Weights of a small image classifier: activation prelu.
Rows from block 11, named by matrix and row number. Each number is 500 + 40 x the weight over its row's rms, rounded and kept within 0 to 999. All counts start at 0. Numbers have three digits each. After the name is the row's rms in percent of the matrix's.
# pw: pointwise conv (model.blocks.11.pw.weight, 320x320x1x1), inputs 192-255
pw.119 099:443494509494416514527528470492549470497474481449531571551565516568535553480608505506529545479419456464483435520456515522522516573538473507489566445530532518509527525477533527495459500433472533
pw.120 092:535440396414472531439442477449503576501431445534476495462573521539413499561488468483517411551572463528386533489479488546523504438453502510488500544436481496475477527460444488490532471454526554
pw.121 103:539563466547480486476554461518485427520532484466484564553430487479515527508574519553494454408423497442553524525456524600534526505443532424558529475507504534486520531451477474541490554530455567
pw.122 104:528452512512529527498552510504567532484585529565490524539501508579478493490579576517540484468459515534526546578438485541515558539511520534490495542526490515461505471450523490601479525497516491
pw.123 103:502521513545482477500585558512474528486522521489485530538465455574521529473595560450498495500467543418481502477440559460541495511549467513482512493510444528545453513513470527607508595496486487
pw.124 097:499479535505470487541529529526539531490556494485482535566507532470506566334514545519515477489575506505485523510597441551560525482552516478550439530529558512503554480516567483555536570488537518
pw.125 103:560445427488468515448531470446479492416482475476505457416443469550483525557485436458415511535487479447406496507502449447530550471439509550494483425500528534532494545460521526496445465457483485
pw.126 103:475515494500485468471516508495544530518449476497549488511583473522453469486477568559540537489449495416494575489465460506441497434444522506433468494515465506436479546461523532442514424462511476
pw.127 103:464487475460514550510514508520488560445499486531458467516505513576479604544516472532526534453529472568518512502424454490488554535498491496524488467493524471488522489484577485460495520539526477
pw.128 099:513549478425500430530478456499493443509495585493550504507469505545518449522487531460559528590537534510530511506543546538518485513585506417495508474535467507507529456542511464483431551507502539
pw.129 107:459532525520492458542516510475529504461508505482521496573492551473514478514530518518480512482459500450479468497541522527480547544474524544501493491568511523512490475570564529499490510524535470
pw.130 100:518413533494482470549553521437492541478513487500480488577502523509485475515533528521480446479428514528458538587436525554476524503529578517502558528485501542532550493418489547543485489448515517
pw.131 099:559468584480499531485494497527529489598547516410523487461555499541527496489571559479489564471454502524507488526515481483552578437519532530517487448508504549518497490480469555503516527537529577
pw.132 104:465465516486472486481399480499529477536477492466484508510414551482496542455510544486546517496515523452453440404514482385531497491518459455530471566502482488483493491482532480470489419428494538
pw.133 103:481488512497503519453507444518471478511477440433483494505492463541570458523514471474524551518521516533526578529445491581442503502537486452490566485540565480502477451533480512462448536567455492
pw.134 096:570489449622507491513472604556414466457500497482515487528465483507459524506523470573469456526517543568525519490525478514491470487516525522434469533432469573571448489498468442514496501471570543
pw.135 098:533517437478492544489519438518504522471550477452558518489496539516538525576516535473504489529495503549512487546531437524468527515514508489525454528513498480449472561456515510524523487498443508
pw.136 103:508497553473475535464433501467519469481511524461509506478465535463456446485480529404437423483493456500476538471479520473490508507474457421493464445498453506483523530497527428489507499452427553
pw.137 100:525429456483482639495435463484501584449504423530483465514619524525456483466529508439454510562570485540467529471446484520494460454499544521517494470483548493504530507479479500484419550447500502
pw.138 105:481562522471574480530479443509529463507550453492494443503511554541576451539529481506495500484554453548575530438472499544538532530499558499517540492493507509482491475559529516480476502542494444
pw.139 093:481547541500508495432502570572497456499458520477510512515491496582551544454528503478426440492446541499467532501501521545524548550499588450524541512541436507571496507505507465498570514503568514
pw.140 106:480485506495519458539433507474496501507497533476507500386485512422496522475518475526489458542464512496478546470415510454493496517491427515562548495491497493569540488485501470507488554500521539
pw.141 100:503482529493444506468581474465474526465513472445503518514533468535513461507565525448460506549491498514546522483479537522495584434529495472437514457501524518501458516542399475480527534450511556
pw.142 096:519497529452462480475607523477454435456473524423495566543510526532536478559509507481551524530472431523506458573444598523494541455485538560505555459474460560470484458553463539529442489510446474
pw.143 097:524533514545513511502489468467472536515565504460503496569529478564492501533512534542530487453446496535514560505492573530492466538567546553487551433515504562457545525492487481526551571509503578
pw.144 097:562525530492460536549554473504501525471470520441414514567503450564557525517531589487479492561497483558470526545534528527496504496578567503496487529501512535509444504531500521570569519453542517
pw.145 098:483434502496442596492466433493494524463490430498427519517591473535412509508482512501428490533518487535463536499437503479490483477462496499533444449498508493519530518418511463448491532443467445
pw.146 100:506611514578466507525506554538459544540505576502487499529528514526530513505482452508560426495446529462520479492430507564466536533514519469490549467511474560504512466507522527520475521494559541
pw.147 102:555474503384473504543536524447482485502525475510531527504449558535472430476518470488522514512447488485463440553501440470457515502457468493467541501488503494547487581549616513458450450536495531
pw.148 099:541552572540451501492591522494497536481500500462511527518532508496461500498513526441470501468448513452477503482495574555479594597479521486470522512487394547453471538565493526546525502417469489
pw.149 100:505517471440560475504458459462482533515528485497461430524484525403517487491456512501498462492519477498547485474490469458449437478416441543469490493429466505554455445507444450488435477528513604
pw.150 101:519446460468471545484494514490470530500510488514493484462564455544559516508467514508492470495546542514435562541457536578438479582442504493459494484364491551527547479492470481494509478423502525
pw.151 102:485497460582485459428488538449502452514468563449493469542477527482521465524475445548538525455466497484462429456565506485538450462508529567474443495486477562498486553525491575563489453529560488
pw.152 104:460456524512456550504491489463455578459508473485521553461574521449487491450535510529504562404524460507526564526444538502487519573526492500400450448461523490518473493469455511553493532505477520
pw.153 107:444548490515480460531446487474558441465517495441462481562448443430496458401527514482406529519493465503503514449492495465550529465487453529536472419473551504520525537562473516483520531502530469
pw.154 100:514457507471447532471493493472484529517486487545523488489511537521501516519490467486487487421538424420429512490545456527470574495468537453470539548529552495417487544472534486375436537403450546
pw.155 090:564542474532422483456578512465489464490489458444533542502446542511448483497490508484398521502484431578456458542606478455471538580476470483493490456497485510476420575445559568492512503465467480
pw.156 087:504500493496518488549550518510433495518464503523517559469456519539442546520530546527512465482434492506474563487514538522496555545485548519482543458531489536546461490505455476486573554536539503
pw.157 111:513476504500559513467470502518542506455540504517507544505544516550518503542557508481526512478449521574494523520481539547565505535594568510509452404545519491437445508495554482503513563489491476
pw.158 100:429509553567474502463568525530516510543503495502555482519496494443557482501483479557568477550493563485451468476543524639455472541464548484441472489544544527521505518493499504477478472530449545
pw.159 096:523441527553391499495465420485474478451495484473533529544427529468513475409541478459520536525546524473486479475474511432536563510473482449588488467538500474515562513461449483565432458434502502
pw.160 107:487482480459562462495526479503572485468544510491528487512508534577473478490543551496535539500457597632468517538478465549481591524544498510523483464531497532490506480493488492576523484486486496
pw.161 099:559505517461448510464604548479481443478488451467503475524512566530517483476593495507438532509534467465549511493449498559504484484554554521529505511487439520485446430427488528521492551440488553
pw.162 108:469425538530524511537499502531472495464559493493492496546537542511539523494556551496554507483437492551511559462457450443477434552544481555490514510520492586488515498440499488517482533494546448
pw.163 090:508481499461504401443485494551467480545479495585535485446466469475485471459452492508573515455462515487534489506483499482467522462486465529497510558455495435503501456449481499434429487487502508
pw.164 098:493468431482450510443484468516470548554510445460452522549492538525515490531501473471536510459460466437486411541534491498519479537510482458482413577528424508445507520535468540529513476517455531
pw.165 104:495469493455460485527457475553436558554494568518509516432533507522538613463538466507517474474528503504445564464478463524521456499413509484481472503464479476522470476478486512520491507496511448
pw.166 096:487415530460498550440517492471557529473470471532470506495593478502530590461467510440429492452499449503400549501545499482485453534517484512542462454490489513466505523473528490547483584440557513
pw.167 095:489451562470484570455477505468478502477446552499465523480535426558558518498509469452476447468518496519476561543500483551472524528480482482541502510485507502480480469491462507532467492540521487
pw.168 101:446503520469477458532555461506521481549477475492539510512458569468530471477509508546553615517531465463458499485554529572466517496464475467514497535485533474459551500500584491507477562509540461
pw.169 098:536552568543407553499461493490489546522503483486439584508522500451497494565465436511544579459389464525517473476489553529513470528526474464521530491542490538531523542518431558513528468564513565
pw.170 107:601554520455511377417482473432430482499464464544505479474442474414501498435537456487504532466531494466534493524487480473459491474486505472432506465433434454420471484441499520457431538554506465
pw.171 099:520475550456561495499574452459511500530489472512516525484545523537497486440497506488490556466455481504512549420508500519519485492445575482519505487576545433418468550475516469486483553462516554
pw.172 098:445502578474516486508429493542513469472493496520516543553474511549477518554548570511527515537476501519440494512525521505524556504536512469513533502479468498535468509551499441529469466476519515
pw.173 103:499503535488521516544501507513530498430610488517543485540581487521430496499551550507481506488543515602488545526477484438531532558564470488509506513532567544501496459510449461548538522466516423
pw.174 098:527577514512563474468580517504551498498523480444514520490497501595455552523560523548463571460509520461522515495488448550499491575544551521526466497500520521513481518443556466539539529498490508
pw.175 100:475475505434474502517468471439520440462503483485474411522509477421496539396519471465482455496569454515512563430468502495531522435554483448557489430514474491520522431457531494492502486527499477
pw.176 099:476531512484573536562570493471533459456515513497459526523469486530532537454519530488483405438502463514507436575500548558498568535564561476481494542515562536469469501563561535521554518476512525
pw.177 098:523480631574433514558549476486552488489475480518543537576554520450546410546528466410478511416478511465537424477499606531508470536482484420499572510530446515412499538521488424442540461492463486
pw.178 107:529451536512437503469509492496440491475491466516493542553463538527521529511574505494505626514500521528524459560491576472514579560499517507502494476536455495555484598479506502513521499533486484
pw.179 107:487538521500497511520509448463573460531464502547487508474471504515460466553555570466618482531481503510519454471505479520554453632477491481536447548543494530499570557620482520494506470540511486
pw.180 102:464501447445470527508505522496528545538525503498446500489506500488415491585530519421500505495546490538464499504499487484555526494449534475514459562479563512515487572604535508465539492478500540
pw.181 109:631459446513538519554580537536490505503472491548526541523480468535512496533578548487512503518477479544490494583435528570499572546530548510500455476533508527534463573499536464557488508464582503
pw.182 102:494525492474530461507567471462488543503483537548488548477433460512539496514448438498615500553420394452422578503528442565490522432467562526446433497520446606484531504544507532495460501493482544
pw.183 103:568456475486488501420506424423436425469477528457432534508416491437499482470557505523462497497477491436478548470497459517457537459485455471458517420481470467467445507487474497531511504512471457
pw.184 098:495581542536513436502489504529528425525526511503515522420489544504504544560568503497557516493533506537462451521514509493532445494500580454513500497494483573570470511584559538548545570509539598
pw.185 102:460418502475549497520487461493565505550567462515446474406545503451523543383489504456494588561518483497493537443469423506562481504463459501584378505509462447478538465476529474471490557479540532
pw.186 097:583513464470473590466476507480508545522456467510520491501523469517421506498468525493485533533548480577370489487463464520516511485445462511493476444508511531559527537425539482453416492396511501
pw.187 104:556466461474517493438481545456482535509457460530507469551512513501495510477542451437580491538503510471519479477493453528490441455456480491513476512451484498476491428464501551496442466435495548
pw.188 103:517495502480513519508433468488453517508532475542461493483506457444439437488529528449523508452441479509603557429483437425404469434415459505462430543432501463540490519499507473470458512536528522
pw.189 102:595496483516490481434542521492437448472424544455502447534491581516480498482545486539487555499523532541528446491484527574432555556512444507467570510504491529489437465520483510379507491483547491
pw.190 094:524525441503474544525566445416491540485515496474440508492576536544527570469487457459455462518463425486393549472475526461471544515525496529484523502485503490514496532368502487491544498419575548
pw.191 101:506517569546540493467578459472535539469481473470467508505479536476594474543535495439477568485490455550535504542508503521540518513487523434547527506520505464469513459554526510471521518456473538
pw.192 095:444482507456455520474495486507455532486478477530429495492617542465437537507444519514456450472485505581541538567477504502463469485555466483446494512492488546426454497378446458492518527458543454
pw.193 108:560497476543487411476517536523500476504463501464497505524478439523531444587470465547512526508524456422538510488585496465482484532480501564509518497451449458507459456496525517488462506542529502
pw.194 096:549515567503501523486518472508472549428554507527507518514466512486518527592553486474560481509471495547541519549491501536565503472502485497521467507527429549512518490528481543527500539525515543
pw.195 100:544438462500458529497519482477481474468479441440481540460522493541495448486523508523553440551469467502471488589427475535525436581426424460501617514564581490415493471486467555494473496455470498
pw.196 091:509507436456445533536412412475456514492476402512447487435510523450485524432484431481462517471485435486515536475482498499550424477451455554512481418497505437518436469511511511471528440536532492
pw.197 104:604494532494512449458477488504465506477407548489507441515394565524489466474439486511545485469535483457533490509528493555400497411483516499440564526488528534513547426480531535473442508490467542
pw.198 097:489482472519538582451492496445505535467504510505503532458518503520535470493501508472547506543510442549502506504484440487539486536455427581495503471526509506420578563481525526479460504503465499
pw.199 104:528511500461447540464518475495473589475495505481480438524522478484542517520547587488546496480516485549420534580451487594459562503548490528458533474512444534518454529529459477537502469484478476
pw.200 101:522428572527485525536494465559557501539539516520482484521472541497467478421524571531477495529503492601442523435557470459563465523518539557548520539536535448477495476539555538544462467504497493
pw.201 102:502475503477458595521499468439456569517490506485470496454572533513531489531473518474469508485565526487417522498443511543520510423479435422479460494477511520527477444542477429499510562503518535
pw.202 101:471432531478548510495510533505539490443487547526486478532415519532553518538507498530493521529514495485514480594498538563524563486489498531517460448504502619483448537452503471509492450510552438
pw.203 101:520476584511464482467501521558501479439477510454526479465486514513534480513446457510428379471483507541534506537480448552481519466553483524542447454500441551471493459564456528475517521524532468
pw.204 098:522506542537557467541531488501542447509579528490521508546498533560541531535546544522495530464508540551494531587601505476537472480609562542541492509499541565525486487607469481523504523502512574
pw.205 093:517423526512490556490523491492500421526543545466495491556495456499528524492559558479487490442483533494491476539393520420458557524544482484472506481492505513508472534432491485494528519488535547
pw.206 105:436508537575476475546554601546528442476537541502540500530474486449530484497568473533543518504494554506470429524509504469479570526461514514480515494543486496505469489471487441498479414496501490
pw.207 095:540511501471437557552467430459467568500540464519425502515609505484470515551512545435493457549550502528452566522515464538508495528474505440520472549497497497498489479522448499542513502517514495
pw.208 102:482428495488500517494395490474481544430482474497382519466566505522453473492547433478440540421516522499497473497485520483487446482472453505488514485508511499505534538381450520432457475479537465
pw.209 102:533582470536532510466492482511502479483457531490451476463505485536560407623477482512444466536473502504562591505468552562517503520467535500497551497491447495505430476512479477523485559575490519
pw.210 108:494505527496520479496418480457449501451484502480434475472464492486477484495498574422539471511431478495523471463487499439434479513435420515471526461495434507442449518480454438510449440549475489
pw.211 100:511470393468471429453545500495452502467441462443466479483451469469511452470477502477483437479498526441527428477503470533468487577460451510502497530465528553510437496535478570531486420537500564
pw.212 090:448480466543526483520529599535455380478473574461476491467453468512466547539472518554515465497511515517494511478521517466469525467513535534465507487503437455561435463468491420502538509516533521
pw.213 092:494518465509482515528554523500576526530518575518491508460542538425528541416520516501512503497489529544485565495619513492543484478583467480535460536499504561544519474545509487474555536468582520
pw.214 101:540507475556497522583425503546528469424499523456510499456475524418469502419453543511441454528417481490500559418443580477515424487451459546532532461507523516535525466461557517530520467525494542
pw.215 099:554474500523418522570453518507539454467494502436519506484461513439470464496489498497390509487525504482512552483479585497507469476449510541557514425452510517541481499488536470465477445496500482
pw.216 094:479473444400510517522484489483489521437503486509479505508555465508460509481506530440428496521519498525436588482467509423518504561542479507460505460512466519513435513463452472497530475502514451
pw.217 096:521500569469586461525477445436543517503543544499473544496493574546563557557589519459491519500455503511497537530459481577529534476537489504556504463533440539513483416600486512497526543484562529
pw.218 103:508544495493529505548488509527498460499587511561583512565511488581514538492522522494524502578542482562493583517491564502548482507465514491538576534504490573528504468506518500547476523440551506
pw.219 096:511537481563486520579473644514440442511500542536512500496526527551513528516505486593559489440489533526513526471548491457516537454552532500491502513538441453589506489482540480489548512448564509
pw.220 103:532450542443526401492574520478576481512490481449495512478455520505494465419531493452482501500555521550490486587512534524594479469545531483585538532501483506507525529556511405505471551503527477
pw.221 090:537485458480502445542490518536513484515527508551574484503483493441476495511494544529551523466478517520569541548483440498519481530480478519501482524469517433521536476460478496455512447517487542
pw.222 098:490473479431453497535516473529482551482536507562496495489528535534461550449491522508518423483543498511418557450500504552491470510516466481441507553429517500538491549523492518495518500427544533
pw.223 101:532463443448432515516482418424529543423468482522457478526521495475392559483446549458503462548531462508438526453426492454511502447502485517509477459486474461528506524413487449472565487448447518
pw.224 096:534458607475482471508465454452482454430511455505478530482488559497525447481556488493457541474429493514499500561494519507492455530514494531471540463471479563508454551487452574561462522508530540
pw.225 097:576484549509450460546449492473565511567527501503536490444499450491482521447480465468482541501486496476486448480493493443505451516496507567529556493542457486509497527487561520436512521482517621
pw.226 105:514509525550501556571513493502497506491539486539598490534538536561480478452486551514536561513441467510528566475476433521518522508509506474517507469523488549507483551519553523494498564517494540
pw.227 098:524504510504484491388513530491501501407460485512468555479525477535542478460483499494472528488470496414508489523461534499504529476540529479424521485460434489496451538429482466477498503510456471
pw.228 099:526536520501506477567473451510511522531515567502519534478403500432489490593512473520467423527462407520490550458521521455499578472507490464502502534504523567527427563467500518437491566521457520
pw.229 096:470580526419454425508576508490462506504498454428468535526536536552528499487515437477463468468444476542480436480502476482543518520512517508502531509559470563499458495525452446499471502529485525
pw.230 107:467497519486517518482524522552535506431538505501506542537521527612534476581572540540556583465452519588548484532396536542456546502491491484518480484542496646483515495461462492576471486571506497
pw.231 095:533454516564522532458467570603542489471504573449518486428467501489486546496533533501481482493525554509544447527488591544463515528501543582466507449534508469589469516531475489497525486498528450
pw.232 099:529527549560545450506516566516504441451556550495508505526534530536463524531548547510492548492473464527463550507509504539524514593458523615540515428531503481501513537488481425528494548559588556
pw.233 098:512502485464498522541518436482526561495497488527489536490552470565497519580524511479526411482469536489539523554499502546512529587510491507474541503538501526529501555513480502551503481534481486
pw.234 093:470500575477523505509522475535495472504485506409480550478506532557495493561614524520508477506504460488521445546494567572534581470558530483452570462513547561479478500509526506506531538520514559
pw.235 107:441514512514517476570512484550529499509509513490553439495495554525454472487525495474515459503471468491496455596470575531486514516421449541518520516517470459497499504468555501519433485510519533
pw.236 103:435434490476427527406488458486532502539480453492458444493481445502484434550415492537413494500481502472431529483444485482559465476488530476505540507443552477511492502508487500469469527398522522
pw.237 099:447559494486533501553497505485484547529517500565466566484477481526493592483513541477542528523600421563464507509494474568464487453458459454481488407515517487538498547456495471462501509503519487
pw.238 099:486426554512498489463494512487557468514459492470472461534463515526477458541492458486406544529547479490401518526461514528554537467516511464546464479499507500511526427518469469444456453454479444
pw.239 104:529489512512469523516476495500512449513453498469495466486441510525454549509493486484510455506424501493498516475389501559541478496456459528529502411515471518555445516496530555499520415529555506
pw.240 099:453483477489543504523546547523493481512523531548479496557511532567491468515541520526542469428449568522545530554379482513476532491557483520487509492542500540481472487495505493611594510396444512
pw.241 097:552484441500460486489548492521503439558517471508608475488417456467490516524506503526570513487492551533529452485500412448464513454474447495515481472516544463513507526495515577484523495470499478
pw.242 103:516496432518512493515549452447421484528484521445447528423508484487496479448480472506579569559491462440486414472524476536495539433486407489466461482509527472490530481452510553502517438542486490
pw.243 100:471542503485492498495544507496484505510521530485484509461545494477449460544477540515557510485626524503540426556579555432518552492552547525493484462496441418487442416499496508511504544419484473
pw.244 104:540480451445430492488449484450409496433477492523535503555462495481443440430523462438535431539491417470479513525475491485433519489403470458462467382492445535448458538521469458513536459458520462
pw.245 101:453530456520465485402489534486463523546486509534499455481426517527551436489472473557595524529456489496530405490514512473470475526542486512426471535450454473503527506509482585486576495514533550
pw.246 104:488527526492403507541532452432482497488520433487517592440544584485494514483531545484497507497442473505430457494474482428539436563497535523520486454591511533450476593569440467549518523514472538
pw.247 094:528437541473449444553496462470550482561467510461489536449470557544582447558548454502445485489543469503499480556435542564534504476533538483465551489493455496469475521471512473527465515527470415
pw.248 104:453495566523454499487522467483544496560461489456525511493551604555542451452480520508490529577502435515497533530541532474531568503419439455506489523508553497431488498461511509524497463506462518
pw.249 098:514452490489453501454488423481455501427413512449420450436506481466452462495442484470485450477512484500435505551456467465515492513531490544468485498450527448452453554487503443471433523522479534
pw.250 095:520475459495390523481486510472461476483470467442484476501437421466524494536505524501484479554488500475429498542453496476511489495515506439577467511438449490469494513388451505483445580482512453
pw.251 108:559468492524437447492541470539511464425557535449476552501472441557491475433529544563482502486492531446455440527467488513485562532457554476510624519582499578447545497490469465564535437497540513
pw.252 100:451497447450515478473462450481575455458570475509459437490462526463507502428496517418485565560461488515519469493396477476551564483434412519566401487479480431492570442485480461472494546489514549
pw.253 100:485554523523464491502440534527525372506528561507583570513476568422447536477475515500495517504491559465449535470507585447500446500489453498532516525470575504510503443481508501460526574475499481
pw.254 092:562574585480490524531500462500541531439557500494471524525517472533529457464543496466517492454445496489498448589455520546510495568482495460432527503471485557445471538551500462517481520463459449
pw.255 101:458585511512545489480480547487524473427420537515486470462488518452480487488507530482518492479427437481530486373534515443433507455520441526521479522402495450534452379547456485467474462529504506
pw.256 092:434494549539592477558490534563414454526503540455477433451477492513483566511505526511520469501540510546508487487508493500427557487507526510462495509469452459524413447534499421514489521581541533
pw.257 105:578437445469536568515504511511546489447594541478518473522537540582502625565561530483594486480542492589498552496480466497539521488524516493523497481531501457495517424568507495508489601493497558
pw.258 099:452541598445540493515424453440469503499448504484454502489460487553518464502464454504505456489451443478509489545564521486462542543531447508557561486546466517545438580527499506486518474470478499
pw.259 104:508593530537523480565478471495511536472562507520511536531559484497468514499571550561508567406501493546477457502468529556531508530517554538456557513565548491555445496456497447485536498396530419
pw.260 103:471492527563485454517447458502481500564502469514545543538528502496476524480567486486561591520494545492469490404527464400487518589516527524468523573560523488443545517449546499507461574449480499
pw.261 099:561527552517479515548501494508488537462541430477496540558505517508549505539539548485437390481533486495473522582489509507517501464565425474465573464567489478492468489516509541548481525494504499
pw.262 093:551493515484503480500513459439542501452526418434483564530460535505475541480546524504511435486500545480548477481470470505502520549528509469516531450577485546397563600517437437510490478527427530
pw.263 098:573381578532475488515555509467514465496477465488446457495509632573535472516577527475482476485551487512446435507456498601497523451476501414510526473483467523495537532466499485508536459426445461
pw.264 099:591523564517450515529511425530509561524522487495436566518508565538555454464510511447492471446486471518528510545469523565496575524437473471519575438526516523500486540518511488529484463427461545
pw.265 103:484526478518486428459544485480473418499470485461549512533494596525444461506470448440448472468488503488516565511519448554431501517460447489446461413509571511510455524486550504481476507486475435
pw.266 107:578479459490487493486544480469466446439509550482551529485511508538458504495470512480500536407535518541487509440508407468535531523560568428518481497507538445490458481442518540466505565493537427
pw.267 107:525487545508571474569504504528509543469548490524496470549591592577483568523539608539505508452496491558513544525460471475548509545574519498494475502529469556504460501502480443551531526385502464
pw.268 105:510528498514515508556495527515491546515543475562513464477540573541491491510493559500522461522542445533483580533565469482481471441542587502524495561452576515507483528483524555562503527503463498
pw.269 096:522417469448424509514521522502474488525509455425518508543491590462506436447465501487482512475440467429487454515535514451450483516543508546461480511558466459435537465539462492507424494474509511
pw.270 102:504487511462492466504496484516546437543492433498539503487428530480542485458514465479525510492533511483446425453476452468525482465441507461572486520483501407464573483475508531520570553454519477
pw.271 097:517513472525503499542496496509490487473474602441476507518506486473453548596504502527485492520481497454547450488472460535382501509528527420428482516520522466603487478497443499574491486480582529
pw.272 096:506544553479477541533509426465526532514537483506506559485547488493491517567531514495444419463500491502476520545461542543506525539499488452514538512551479570428471554551516491538488498509489502
pw.273 103:504478499455478524510472563478465534528450515592473432517487557488463523524521500510539411460540473537382503437536476517441492504542498477477465535477507510441486526521500562449510510482577557
pw.274 100:582539472523546460514458544485522479485440585416446471460448469535471461504517508539463513516538451487524474426542481475530432497501485540510538555457546464537524486519552484475510514479603549
pw.275 097:489548514506520417562575438456494465480500465493503521445437529454465505448461508532510485501485452519553450536464539523485555520457446502502427448489452495467536465508511472512491541496506447
pw.276 104:600515498534471468500581548502478449441466487417526527450378526520516516492507453532457452443509500524475418573532503519460574521486427525484536523525503467522480488516550548485461504529515467
pw.277 106:563484540468443529510518484404463535509439562532449423488456509506518477612461512494519510480488510489489511555515490519441489510571490512481497521513469434503537555459453486494516479450493432
pw.278 098:528509544429467511486508515550484481508458512524495468478429507578507506463506577543533419484460539486487478521493458557532477475516456543521453499507470499509420521471483437535551499503497447
pw.279 096:439500527517519562553522497554511525515501530468515525519543501525479543575541532512560533521460561434517569520472494614484460548508554502500519454487581553558516530512501479539475545534504574
pw.280 099:566484476494503476518519507482528501484491474536568547431502563427501476519477487538516494488496547492510535537571416459509475548564433468507439563528587506445512494527527492576521530416508496
pw.281 098:493525504502376454500572432478522416511487466437542522528448534440465475458480520483467518546516434547454477462533500468472490523486477431463461476527557480448472526493558494460494465484414475
pw.282 101:502530471521502525533499505457471530528511483546433477470511506487447507558460549423539488525506478487455513456464489486504494473473450523459476487439411506512530512534434452478448484536525474
pw.283 099:475470585457523555550584500560510514517495533532470541598552494519544543547523536529467553491471493493513497484502524558486495472502462494540541491539568517501498572524534486528549522526477599
pw.284 102:560493527485499527487560454444418447498437490425489469505440510544546504440500507468535510444521427516535444468505436507437487444488513419461473451453508498472405500461542538413489493474437471
pw.285 105:468525570532518441482546486525458486545519443496536519495444618525499513491488482510471516386586564483562547520523530544532486582497486492458497469494463511513479576457549446444501527524430467
pw.286 100:500557495484522513543447492522503474472520529493554405490454455510416502483486566507466491512489547497576489533458558526487437453467448574558529489436508478509521467498513534486567574559537502
pw.287 098:525478451472441468522542483467516463496476502438545514451454553480401489535499484487446507466522450524498432469543423392493485525502451438509433486523580500434453521489555555494490479449472469
pw.288 105:471460529456545456506464470450569486454541442509474478505518566488546535461474477513517472502500508536488564500473490569484511514530440501527522461511494495498499503431480487502441474500518461
pw.289 103:465498522441422531489546448458494477526480455481460509498417509510492468526531495521481467481467482472484502482449497526486480477423462426472528451526495475440506551464520469521483485475475471
pw.290 100:552488459424480483498543452445425477455455454473532435484503475515464457519447453484502506493536498470485461505518510591470458463434449438467453507502494538491470530443533557459468474485431558
pw.291 093:459412503475496474518605527511518462493561509479550466510474524501509473527499579488526522581489517560440522543451528545526629544537514428519522440526488461460456509512497474520526523450483554
pw.292 105:498505558498485529488470497487536507481430469568510525489458551568527484487498447490399549448481480497515479520477510510408510546445450497499540482484476533520447521479515499509415475513473502
pw.293 101:511444467461463558501494388421447519566462447512385514486550469529482556506478437481499435479498435473471565491511464513532484577551466493482524507496518525539444542450497509500460507494457508
pw.294 106:519437482492496517477481464486532482400508451478481514536507510537449474489506491452395500492538450514443529487485483469543497447567522516492477450510544485495478500454472454476504409381481512
pw.295 100:462430520450427579503478522490454538484474447517501590467532480516463506497469544485411500477543484474487521537441456481511514526497485434489549483427539494496482477475501458500459493500445515
pw.296 099:580494463483518515555531526606544525610486541546589465485547504470493575466485569543510514509479549507558508433551459525525507541514465500483474488495513487483459444549577445473517567513599505
pw.297 097:510562565431519483480574417483454490529481478523525497451494539554444413480535455451381385522536474502513488576441518556487522536472485485471524452559558528471493504512471407489525528528394521
pw.298 100:476516487508514514460500496489514515545498562507515511455464414461502465536478478508528508553556495597497474516511532531551517474489505445558488496499497512520563469506459480499537511506537486
pw.299 104:490433499494465520533521500461491520540480424511488432457489434471459499531475496490565489519470484475403501490490503500537499474446440473495499554583458513467553463557473540506397485498445456
pw.300 101:418544524492469556576472495542488563539561550497475518459591514519535554545540544531519442515525519559470542464538467563539508493551540523513531512483524529539525484560504523544525579504493560
pw.301 094:537532484501445464483564461439480444521502536451533474507404512498399513534429452459412496512520499525445514497564473496512489485470463463565445511455540488382499481529555510508512489404412472
pw.302 101:590480442509454499545541473518411545547502449488496499514488487588538469556499449512550529472514490456482460545501469582475473487464490486462456495489465549538474487509521514388465502461433443
pw.303 101:458475485492552555542525500486464481463489560530511488515481529482440527509451529473482418487473507515575407455413548570433466482522490524483506470478449533494481525534504498484511523503538455
pw.304 097:522446486536560567535476446503502539493529546525513508457526517411523533488514532490561515522528429472464551414502460570520572532500494503531453526472571434489523486572556508513556555480571469
pw.305 102:509435557469482568514485546563515498492538537528517510570573455560461535528594536507508562560472574516526491465499501498549555482477513513525446501560525496535460457499494487539517533437454509
pw.306 098:496517520468425496497545439500478463376509435458484516449564521593411432472503455481499478459523432485504501502491538503499543541487385454503503539498489468402538559484510520478472511453434485
pw.307 101:459473450529499444463491530483480551500449472511481524527444484575447443513471418495571520484518489499470470507587547498479528515508480439456507531487491501492533458560488485500478491500490511
pw.308 105:542525496530508444477491525504457513540448512479503456447474574499544449501507448504536483535482470400454445507567496548463570480494485449442500563510508574518491474560511503475435461485489501
pw.309 091:552512513537469459473551493484532473489497503458515503504465534496463554490527501482496508485517542475466550527609445462501503464505433461458480447494541537484455527507562541503501523476466461
pw.310 096:546509518514487479504573499526569513528495506526540557574488510519486535519488549521547452480499531522509493529487523493543476559456483499499524551526494542562510535528471387510514585448536535
pw.311 105:457503456543594477560539466505526478598523524471568496522439510498492517483531542431532544548579508579510477433527488500594461558578521496529493545516525471494580469500518432514540516487496545
pw.312 090:505459453523495426533469471512483438547514452526599484458445514465505513420505527546530530507433522543506432456481425423501475505491515477481472505515563487492499505487518533453499507513495543
pw.313 102:551459531483502508457509467512597495552575477475458490504500477446511538449562520474511571547544496591493533535532549603564509491499515437589453533509495497478585441534514507508566537486512512
pw.314 097:507506478523546518513689511572451550482488517510537517505520527524491588478540538568479485480484517483530457569506525541495574512510542504477521477481524564517535533497504382509594522512554497